A small model that answers yes/no questions on an image's attributes, trained from scratch.
Model: 13.2M parameters, 64-pixel images, encoder norm none_scaled_ws, encoder activation mish, encoder depths [2, 2, 4, 2], encoder widths [48, 96, 192, 384], fusion encoder width 192, fusion encoder layers 12, fusion encoder norm layernorm, fusion encoder activation gelu.
Training: muon at rate 0.015, 5200 steps, batches of 64.
Rows from block 3 of the fusion encoder of a small model that answers yes/no questions on an image's attributes, named by matrix and row number. Rows with one number belong to one neuron. Each number is 128 + 32 x the weight over its row's rms, rounded and kept within 0 to 255. All counts start at 0. Numbers have three digits each.
After each neuron's rows are labels from the 100 texts, of 14976, where the neuron reaches its highest value: "fires on" is the input token at the peak. Only what is clearly more common there than usual is listed. The data: aerial photos of the United States (SatlasPretrain).
# fc1: MLP up (fusion_encoder.blocks.3.mlp.fc1.weight, 768x192), inputs 0-63
# fc2: MLP down (fusion_encoder.blocks.3.mlp.fc2.weight, 192x768, transposed), outputs 0-63

fc1.280:119143135106255115188188174188237139129102089131119159170113129120110119177126067135062150135158091164141156135115151197146152102128107131093121089104125130096058144149116132119088116127158176
fc2.280:143138127117122125122215094138199142122160159158104114146115137152164123087143098214157105138147122081138109099105129181051092186115169130133138111077107109142100064117173121183081129116118150
fires on: "crop field"; "river"

fc1.756:187141079102164047101182183147145132122112118122060124053152129159138085095144135156148169158149148161115138119180128166087158123161132108164164135147132194159062120068080170145130119142109127
fc2.756:114116141129086158156110044125070133126157071136156138177148105069132147122150190095109074090078170087135177147131036088060126085145096114135115191145089138179144136099109115151103144083096113
fires on: "road"

fc1.492:089077106103169146148181150189151196147125173103153141114054175169121156129095189124116102132099109117137102112129125098119106127124074117134166118097144129074116122117144094145188108142123099
fc2.492:139146171126130103158125136119110130132126067103100100102147110117086156158124051121120148111054151188173156143193089102164152106133143117139131149100124127140114082174087160135088146169136102
fires on: "road"

fc1.129:087116123152131125108066166037056093102111148140120045086137136137158134125118105090128120087120139125135120118150080114158107135146082131155136133140141131115125099137096141118143216127107078
fc2.129:037144147117040094128106120051062061131164124114130070129143168114129092154114112127105102119156117128126140138111126205174126108130138120061100105098142204124148080146171098094105102162120102
fires on: "building"

fc1.766:061118137141151122102051210015063072087080156123120050113135153107140132119119071091139105069108133104132116136136050098145125114139075118150117129120153121086108133154106126104156201124089067
fc2.766:156125173167034113141065110169153081085114097069115053076105107140085131142120103102107142131133185113140158115098071129198069142129100116143110114145146158110151086141158074103145113112178089
fires on: "building"

fc1.667:218100177075192124185141074153183185137136164140132143163124125105105169142131115105126126148114138159112132100083081155134121148165165147069133092136129119093197157115123114134093105096133123
fc2.667:112136099132104090074183126070117189120155164117134163174072085156133155078133164122079140106072123194144101111130143108066155130119149106167143087166145178162123150147127158172130141130092121
fires on: "crop field"

fc1.556:121193106126124157094122173138123159190092048161171098104093099121143087110098093173120111130135047125116131193048163200061098140137161163157177094187185139188107167144110128118108131164101142
fc2.556:153108128134120143101154129120136160101151164134064159156137146179082129147134171082114166049115206124113105115163088147127151148133123116138063121166154145169126117140093112135089186125193106
fires on: "park"; "parking lot"

fc1.755:157096128143241148087165113198129152221111132130111158063141116122132123128160148098123137065170192189159135096134102164110159122124195067131112151147152151145111120103124198131096125154135101
fc2.755:096171102169074087104101152240136145125119152150050205129124073139052176143156123097166110104106140136131141133105169073148085139134144099098090141120123132099120144064118148130126139156118123
fires on: "crop field"

fc1.24:104077167166092133081079116095147150062155107179107110137125114085147079157135105138125162137133183145132138153141154121147090135090136127122129071115154055205064138175102076133218115152099097
fc2.24:118144126079088119125143085154135154145072129143090108132116138170092146155146106144119162084158139098116079158127081086066118130122083145087129207154141154088130099102160093135128139066116156
fires on: "building"

fc1.384:158086124140189120142193190115198162148131139186100237117134115111135130144144084124113145098142080195168184101101155145159068142109123099164131140118143094117094077138117132134161170095112157
fc2.384:158114211124174096137130089209060126112158132117146116112147151158110072127113134071132093135181124104085199153138131138059083074135120127142141189148146177119125211143128087134126152128167125
fires on: "crop field"

fc1.614:190059135133141093168176140169155129169162146120164157140146135174144094122080097124144132151131118099158179173065110135143073176172108103187096160137125114113118137062101134097154103121133197
fc2.614:084145164132154143131130181125118156123159107155177156131141128112098169103143166107152104122153115109113104074121080130086147105131184136181209130142094156083183146111183153110116108175159141
fires on: "crop field"

fc1.729:073140135140052141113118121126085136123112115126139143117147123114185112140176148120074104071108115136099139201163064126083108093156113076187103120143104148102152101143140152105082088125170124
fc2.729:119163141131100096149176160119212121118096121197104103087094087135156135106151095119130132113113126149082094085070107124175152098171155095144165105098127161125137133118096131133081188078105162
fires on: "building"

fc1.219:133146113042131173070082151115104156153111108142148229186142137138134125144132107163119134095174117124147164113167191141104116138116071120139135128121123151142087160077151157095138106175164143
fc2.219:113075138153105146111134089210177174199203167108142075079109149143108100135100153161148093121122147171095113080079111131114103087136158146214145120113103169140139089119123093099171183130130149
fires on: "road"

fc1.359:125101085148188135134107148134198118123163113110140248199187126118129156149116152133161149108117094133123177076134190161113063153163113133210156145146158097107069097144093096144161137127134115
fc2.359:177113089156184155119131140141114212141197216156141103075136096181112134178088076076116127065159135127070078115129166171191116164119108159127105137171146107097117161130109112133111124128122138
fires on: "parking lot"; "park"

fc1.527:133163137151109160064152133155104116155098159111138075117138123103105138126090117156162108167175126113173101144149147181138127131166074120115160145132094089144106138095112120090171111108115140
fc2.527:159104124163118110154123117155101171068172079148060134146110098121149101094121182078073127130173156130087163169144147079123092201115138142135156074117069130111155135133124090186139119208180073
fires on: "road"

fc1.682:118121130146106133133082087157148191119143104128128133155126123157140070129126111135139058082134097112096153125157149168082089095099071107203141075105130146148098203100130164165092037129195133
fc2.682:098127068099126115129194098222111093144161142143112134082110127089054152123170177128161151133108217186096142140147141137156095164101165144093102154129118149097174088193082075115120163118123070
fires on: "crop field"

fc1.320:086100128186050164102106126018139145116097162104145210137090165181083130129090135148154144119179068172103152155086068115110085144119105138162116154149167125112133152116185118142122139172140134
fc2.320:149142131157125116131192149096171115109106091081097107137101110131100073124109124125124162080099133091116119106197096125073085116128112151161169112129136142124162094121100161118151099104065128
fires on: "building"

fc1.56:177118151162106155119148161141125122123111102162123160110103121140101158077120086152080163141097126105147148160107085141105151132174119145125115147107110134136187095131088086174143142156091041
fc2.56:169117112098158058166114158182131159143166151099167149134147141085160052072104140111193131163128182125127109104149135147127109161039160145101156119111126074060120132124134136166095107116128073
fires on: "crop field"; "river"; "parking lot"

fc1.490:128107124100152102095097170088082083129102135101177134134129105160135095170059131143116112145131094122201130142103172122186170165116094147090161105103167164167113102110045104160176168087185140
fc2.490:112169161172126165131125111138122121107147114124123153142124142085113105059187079189137148109132172109135109170104120210054108089143095129169093118179111143070142143190127124075190179158142125
fires on: "building"

fc1.744:079147143192163168091119086109071119187148179175080114117200213072129176057123099118096149098120115151175075118159156154134118081133107135130134144133160150151114150115053103172126144114124136
fc2.744:122099151080121094150138094134145130095100107112109107121039049138153134149127101110139136140147178156046150101151060108127157162130170095161096110100073162119152117135142116117135131111156139
fires on: "road"

fc1.449:141126207138163102133102216095130134140161162179154165115138127100106157116119056108155108120132107166136160153080137134116062126147107097195148128121151112155104089125106129123160175101140167
fc2.449:141091131132200129097140143228081077103142092141140097086116155131113130156144167090071147103163106081114184167141106164108111153146122136127104148118151101132149154142151112094144122140155098
fires on: "road"

fc1.302:180123166135144147094123077163098142137153190117099121097131142114147098084130106091110113139231152192134147116112098208115077102132138152172109123134173149155128137118092102115160152138121202
fc2.302:116138111127094100180090155149097127089151154149113151140101125133092125124096129088145175134141072124137102099172093097172097166152107148102138154085146098135133103114098114102137111131147103
fires on: "road"

fc1.403:070121118108050152102127183184069164165098091202178052138151128134154150125135089090144143079134146124146116131078049096165101105084138100152133127123105137089123089135096140164117131149159097
fc2.403:148085164202100120150108027074123115102115078108140160117115172140126121114175177123185096168135105134107119157168124138182110163143137158095124079161124152175128090159094108135165142109123115
fires on: "building"

fc1.341:105119136089072124162155124159091121217095081165097041121106129121129091153105146143105109156161099122139156146091078112151081144144063109214161093138160094184099051150067142100091214130157129
fc2.341:148068064164080140128188130104142059124113140135152079147136098141111114165147139116132099127101174088104108159170174091062173089116112144165138100102194101148126139097137082141175147138123079
fires on: "building"

fc1.699:130152142097147126126150138104163140111153130156201065096179105079127109080096153144143143132114085159098093199137090109159134095174090187045127104151158133060082141082124152147152112109098141
fc2.699:165156058177111125143070101066114104104098122088136149124086120144165161125118124091124178163130133150130082112130114175153101089133146143181147085154171108184168094113185142141127161094145091
fires on: "building"

fc1.514:082150134162085125091123166032116079127100148151104074115176161091143122099088104098110136080158124119131119089074105142194082143177119207180093135129154125098114108120115086130106174163111166
fc2.514:120115188206158155169092062141139145106100163155109096165114146106157168105105130080133109119170147074140127170200095115144121134107118121132151102114126090087135128106135115109134132153178122
fires on: "building"

fc1.247:098081154101082146096137137051121149146124070142168126179071131140161156119098106119139134094145128117065150150098107078169091111169136110155102133113144093125133168140123117155123123112086137
fc2.247:124166135147139148154060129131190178125135156134125109081134108144189180169109137142111160144137047138163121097128127158136125143096114105087197168103072244116121128151073146119085128171131122
fires on: "building"

fc1.548:209099110074143124137117102138095138137096141174080066147159115143122092088121104143109144133179121164107203173123057109133114121090146133101139105116112159127138163153167126148174130146115083
fc2.548:111119116120108142127100070081118096132150134175157129085057145140101113104130109119148103142140152139152130120079197122124149116167131122120076098133096133098097095160118128105149141121159113
fires on: "building"

fc1.475:127123137135116120133213154091145207141153163149137112093163145113108117071140112097139117099157130164140154110130155131129106115160084109146110156082201154134126038129054099147112184162125143
fc2.475:136182236162148186120064127156088171174103139140132151145150136133138108183140142105078143122126126057124129168128189178103179128096135106187172140126111090147144127144129162123126116116150143
fires on: "park"; "parking lot"

fc1.705:177113108113088186117054108104151120145121153134114192070144143128107108085094080145112154084119191101150097118116185102125120143082113114076111136142108163120134100167117089166071135140164185
fc2.705:172122073151133096051148089076161209117137079104115168158180194147140105088091099138155166167171124099123167130163086138161109112128091109190157107117138096113146151195158182174110130105083127
fires on: "road"

fc1.622:181072134151223111066156072176108198121123142128129228129127137143167070104155060127136118098110110137118164147126117116127110069131140139153152137174175111130106138122107158083175123135156170
fc2.622:167156082128159115126115112149171218197131148055192170117122128146103091149124142133155057089146149138092110108107121128177147128125089133136091134144160086141115143112077105091151161135103112
fires on: "crop field"

fc1.499:181104094173124090138127076132111182140096123110116168178078180115119120090107075130075201187144139147147134176145091135190061085135081130099142071135119108132191180103128131123130106117116080
fc2.499:116157110107160180078164153137125026140148171136154116107124046098113143123049167110160126053080153116128118170146110123141164128132156165108124149122159205092134076112159140134196114086184131
fires on: "crop field"

fc1.550:134183138149102078141137096124165145171106106132121191157155078110120171113124107154111089132122123082156100202171178097143047127173142119101129135100146096109094106040116156097110115067108142
fc2.550:148089167163160172111118166132136126127138151113137156103124135121127164095097161152135217115108189127075146105107105131118150158140120101075127096166168115114110187103180074093076118199125065
fires on: "crop field"; "river"

fc1.295:156103151075157103097129140088104050168127171106160160111134111162104179065189185112140117087153126130117126108112147170163073156143198139178109112115121134145117123111166128029123167117108098
fc2.295:090129130193145106153117146121147177135106129169088139169138170135158167146101083155120117115146148141152119120116126142082170116119110158189074180132125144072132115086141090154086117122143106
fires on: "park"; "parking lot"

fc1.277:140125144170152140142179098124070134104135177172134176049144098077109082115141092119134120163091127148135097141112172077080055099109138138181132190158133117141101127140115107142105147124128179
fc2.277:128114117145167111149053128133143155155147047135126117163096098188150140098130158140149154162139131134144140120096116099117179084098102112094123173148123165129151093158201117126129078101089105
fires on: "crop field"

fc1.661:067084109106199142175152194096094159130092126126099156099107105113104125173164051138121176069126112146143090128064093087142119135136077136172117143164156102133099055173107134195164110130138170
fc2.661:183157188160081100143084120139106114140094073160184085127115164106149081111095146143108133153140123096139135152162093216174108098114135151075117126083115133121107158068183179046138133109092154
fires on: "road"

fc1.125:111118155238111106153135163197109157129129149126148211098103152121127096164168102053149147097128112160104132116113125119103135161141111144161113150123087132127072226139157073143105102162118118
fc2.125:152141206058200127146153157090178088068137090137185103151118121157081109169146134206126087123083100112129070118096091181125149111118138150080132136155129071172129123134093119184108131088122090
fires on: "crop field"; "parking lot"

fc1.566:145115128131155166116182159070118157107105151110129027101156147129157061126104132124117127094052153113091150164133092110183109097136135112112086137094111080082184136130181102143102126133101133
fc2.566:153110123107184115142170085118121161160126081092122169122156171143120151108138170133123101116176147099165038123173091163170067158103135135140144115100156163148096192163112098099129133142117185
fires on: "building"

fc1.21:167086078142224098111109122129125164118122155146169149068135173105090171129175125057110163147209109161148141193103132179160126133182088183121055105065092138124141084133061118099098120110109106
fc2.21:111202158142092138136108144090148137108171095146129127131139061122136106085024114122149144105146118137143107120154152120122159098103140092154171119168201130117112127101181075169174090136099177
fires on: "park"; "parking lot"

fc1.479:143079110092067156122108141198131177090118167084127130139085115211188108155117120138131144185183120151159204144115150120084080086139202085206151130124158144148114109140157082147146179108130118
fc2.479:102153169177147165138178178159079099126151099120125060091173132140131074108108117126161171116149094150096139150126152171062091159182149136168128104121170095155147146158119168160144097061158126
fires on: "crop field"; "river"; "parking lot"

fc1.209:102065130147146093173160135140144118163070159096183116120104102126098138181094131052095117096160118159129116106081140192112134107106144100116102080124080077189116088099180152090171202108103139
fc2.209:124072116124159136153159171227066051126187110127155115160105166098116123128122083138099136129115144094144166189124089136068138163139067193157151110140137131109172172142110137107144138125134078
fires on: "park"; "parking lot"

fc1.493:161157115074086123105186074113151152160162130105137189098130168129148112119157114114141135162104160151135147156134249193150077110117138104102137125134115132130130130125097076145102133148137181
fc2.493:121125066172175090141119208119110152214121169046156168137129133117142085046127176062115183079145139142161124117112121082140137163089157101140122101105138175184140167088116112144103125113136125
fires on: "crop field"; "river"

fc1.627:106167076127172120123115107124153126136168078103108086130123115102104133065111100125120129164084114101110096122169156116117077170091189116175131119113099191172099116065147200115145118167161169
fc2.627:151138167147070053152146155120138050098089118108127172179080077137158099127133169123095146160123137116141128093142124116105125187135174105156163082144190161152153111125097082067109175112098067
fires on: "building"

fc1.458:156072124111149163138104184163186163135098177163122183107145177140174120104170058127096140139180161176165067147125146183136092179134121062146167114084137094070135091134072134124152154128126165
fc2.458:177131230141134140125165252122064128134159087176143101161164114154139108174157150098113092108127135109101149121102092130118136110139113160140129135130165136189161128132098141072119102123129132
fires on: "park"; "parking lot"

fc1.370:197065123117093054111072046112088140111076132147126154101110090157126104116162094146111182143179143162084167141142154099115115119071133169076119184133121124141147102077124100096086116103127159
fc2.370:058175151166131143136217155099169105137168159124161139136152116142169118113150156138066100147149116086093128153119086155138122132117097140201161135152142198082125135099125163128178148188144131
fires on: "crop field"

fc1.601:185182181131186142081092090114115061164131133152158182098117124171150149061137133136132096162180161158142122158127158121109092151142156148157122144172171144087130125104091175097172165112134097
fc2.601:042114104115146151131145137158195163067109131076111134097104136118089120161096165083118159033146092161060128121155124164132131114090130165131129176126144121187125151136164072118154137185159132
fires on: "parking lot"

fc1.282:050115159121116188124147144100144102128139078160105096119137101155196138100067109130121116128113127193126139068151141046093152110081095137163142173106055139144179166148123147116192124138147142
fc2.282:185173099143132097191069126090127111133165175149185069135150180153073125117176133136128089167104116094087114146107086146126080108158164147113086115182142136095075109155088115106096169130075179
fires on: "building"

fc1.185:123075147122121102139127170201051144145123117104192113173153113122148145111155067100144148168132160087162174146117114103098037141103121101141152094090091120113062092111067109120185107090087109
fc2.185:122120136137120166097110055127151115146142189151086128138138122111137112173097099097122141115172130088091137136149126121215127130138079166122109161156188149169176144115126179099118125107167116
fires on: "building"

fc1.261:115123188112107146081106139124168122128092104181116110144144205117138165121087155126126138144153098114158178127068092106131112130120135147179157140141144122116121224127140029193158143177149165
fc2.261:139126093170148141119110149141107150105177181187119089119123032153119158121144169130145126110105153090061125111176089132109159148114113097120124141117141154147141127083106145133126088111100114
fires on: "road"

fc1.76:121138158138132161124152123019135103166136137158126189143189159149110131083100130100105149065106103114138130154095133113056071073132182095111134162100119141117135096171070167112197134100150136
fc2.76:115113142151158092136067137174113183114166135048154103072162154093157088146161117081086155129143100118151126088206139155138128156137084127157146162109191106132144177096190143124111110113117139
fires on: "road"

fc1.572:120123113123118110090090169063108120085119165069115111109168123153092149174136089102111138163110069112094130138132094089120132084157114130099157172100053147135122108141128117104151133099133085
fc2.572:098170154054147133101164044142129158118122074100127187091064138125155079106075202100172125120081167085153157100115120174103135154132106173100090119100158144131225113171160106196100118129156122
fires on: "building"

fc1.635:107043098173098093085116171053083081082124176140136086065109158132136141113124117120136128070141080099131144137136084127132051141128120114215127111142163123139094110142115126113190157134158097
fc2.635:171144192135050133087069125138075102101177140176069092114084155141112150078138104077132140117150142148105159155159110164118098133185087107124115109097091133122102110154170119103123074139146124
fires on: "building"

fc1.693:043093128146150108099111211093119178158090151103131081166105121145144157158084100146077157124113118111218134116107127131137125202076130115161144140132208067170162093118103118118144166130140139
fc2.693:190120098200043097166164068218136125142117110190139129133147120122136146112134117056127090111189198118121147162151101131146171070148127140132130098152092141130141098137142144092142133122175157
fires on: "road"

fc1.630:164140109140079101057197117120165101138118139105051133158149143112169098145117134136169126135139082184173122161144113086131110217168152101134091113133183137131090145157191096112174172129094130
fc2.630:161103186142173157088101114150158152095126103129172159115108101175095148137090124125063115089131147155127169112130082172107110138129123149152136162127110074159195150118112133156084109157178118
fires on: "parking lot"

fc1.316:129153182052139115112166095086119120161208126128096204160080138149118147119087129153134113126111090155177109144108085186055116077134131102130129099169109171059112103117107124091130140173142160
fc2.316:161052086219140098110135101170201177148108122088191130166170117124181083159144166116108150082160108174146114125166107101116064145126141164195092153115175141163149106150131076186136121137145131
fires on: "crop field"

fc1.381:107108083096150176083073078116150092050136074123129056154086126087097138104110122127139149128137097121108178134176119151135103096164132108042093142098147099126120165142000139082100148142132143
fc2.381:143146154126161189123108087188145096180111135061170106086135139069161172157138183114139098103132125107170101124100128103134137176131113200094124140138106125144125216150117147152152103093132133
fires on: "building"

fc1.657:135097132107108114122099139130144127098140145182095079107077096083137127125145097131107158115158126159122213146125082130080096136101109139107138165120166129095181135146133106089128162108111114
fc2.657:165160108153093072149089064129093160090085116133144071102128103135114173097163174122105116101141102089138132079156123135160115092141113138159113160177115105118157144145107095150206170128102128
fires on: "building"

fc1.430:114167081116137220139165134105144109077066124101144118099119180133105164083128146170114145124121086156111119089078178174074104179166141102153128137151145195156177119112099133102105091189169105
fc2.430:134142182176132126133126112132149134158169074160141123130176111146196132105144135092199094174118205117200163198122121179091084151206120163133082116132099142094112119112165080138136164105175099
fires on: "road"

fc1.196:096155095093050075083072132107091105142101138131151132162112092065060097115117124166133132101159188136132135155077086125125095207113117124190130180135167107141047132167053161104124181090110052
fc2.196:162070126137113127168144100135178146123119125064147121155138116083141074119110169142115111105106144141160144123136151151097191130204118088087082114122104105140132178078098193181149102049113101
fires on: "building"

fc1.393:070125154129103124113122193059137128124104118164158141098110134107139148116123116144135085126128165118113061122108186118141175118126111083166142112141144187117077150151146093151060140141073130
fc2.393:147094062166083104133173053134163168201093148071098085131127084141067175070160117118149084143166088138114111143102062103125132138126164157117079119163117154139151134131090134152132173126111137
fires on: "road"

fc1.144:120054186156105182064149105089141093121171132153097134060106163105113067134098122091147132071065116105159133122125138054074138104136129092180100173166137138058092129163106198144100149143086126
fc2.144:152142140115077089141135175152082154110074117108140178080123077082158151117129093154143118118164162141129127132064080170201076174118096117109141114095165138181185160118090078141116122069075143
fires on: "building"

fc1.124:139115143112170155118150121156186084131168156143127153074056087115174067085114154150135145134126128107075196131126147163151128117110113104113133111066158160178194122121218145104130182099112187
fc2.124:130114140128090089142097114131075173165143086140116126144164159134100167123093146141125179151104090155168139127164091091162093109102078127110144164175113173140103143169129134160121073144134091
fires on: "road"

fc1.200:206102124110146133102205154097152175154176135098126192150107087140128088134159155142128095117103147152093153160096147145179102110099146157152098124107156191103130105156172136159148140109089145
fc2.200:177126128168152140102146136132082181125169136094139115186117168228159122093128097148132114090102104152167115105156116115076130065114161112111126104117154091175142163087103082087109154093138172
fires on: "crop field"; "river"

fc1.617:098134084090177126147115169045096084126105193146194071144074137111122123101113100077141110152114128069100162121107118064179123106153110117147158161165146148158142065103137183177087085126109112
fc2.617:127157140179056126146125084110098201122124131168113133081101128097158154192093132181162104129188101141139159108171145130159107096141154135082112095110143126120151138172067072096103120157142137
fires on: "building"

fc1.41:145107098094109125108116084114179106158109132180104160104212089099124114219102188102083100067173060135178085134110108159160172189189129158154097082072160066101108103150141065145139139096098150
fc2.41:128103110138082088106058147187121123172159161095141138144112154157111161108084124136125136117135117133138159074123153129142176152144123076201167127190123155083091078126126152098076149179150087
fires on: "road"

fc1.736:116163134173125148055092149148118155113125167158150158126120136130114159093124147115061129144150189155111174170121077104138157158120079108128151124155119163164105137200104117152090119107104121
fc2.736:124137073140140100127201113098101133130129124141136120168198185146078096115126128116104100127152126108114166152179160146145126127108141066152145131154098115123150103110167136142180153115120117
fires on: "building"

fc1.392:182145177135148110129097197179054151164103112134139170123136121150201145090114168125131127186192138110130147149150096154122137119113128091133159172122144137140098155134128164111117162152084070
fc2.392:137113060105144124069187115110171079068154149049100146121173152171091087161131133133119103152116144155101099130086196107105137112153172083114139097159109148108156130105128112144114149127171140
fires on: "crop field"; "river"

fc1.687:090103151133166114083101139185053119123111091093123125126141108080137148128138138155111135114119094098102201034130110144166129106122140184156159106119101102086234149168114134138134139077192100
fc2.687:170152167100127129203135080131069113126105165095114160164156144128083116091171194131167142160154116142102120162144089110074135099118090079098122115118109148125103129106061173174155167146084085
fires on: "road"

fc1.45:083161093098075071185127165081089093091088154106129106129166120174162125116117102151149192064105128129085146167147187111165109135154148099131165164129070116080104121082070150091109192120136098
fc2.45:084120120112065154099086142089146137155121112140153138174081045092160119203103132151119080105112084122109139142105088109090089110066113140174127084108186132163152131141090120116129133141085166
fires on: "building"

fc1.473:215151095099121141114113136133144170171171131136118099060091137140146099125109166109172131146130123114090132149111146139146111130080159165136151156074139138176082095115158187153129112165123114
fc2.473:129084084199150111142147139143087100120136148115082150113193099089050158096169161160118142121098086178102130173173117129100125099125117123188128104190131114138147134120170085126169130146170100
fires on: "crop field"; "river"

fc1.731:151106132155217146143164112063155111161139119117174170115114155120123156102148075136118141041200125116120126101197097172107124152113110137171135137148134141086143136134174138142163122170130164
fc2.731:162144138127133126154164168176060196091112116181128153100160116136149138136123097118118167154127126126163140153159158158135057108139053114138122088102120084125184116122117108102119166138127103
fires on: "crop field"; "railway"

fc1.652:118137143084153097155123144115128142104083126155108139162140036168073195187160143194120138083112094104099114105144201107122141090122139137137083102148118043138081170153137135207132147108111167
fc2.652:156157184150123100140139106131149125099179132099162124132134160131135108096133118084108107132080148115179140142134087154130093154094102071111111111110107112087152108122179078123142120143121133
fires on: "road"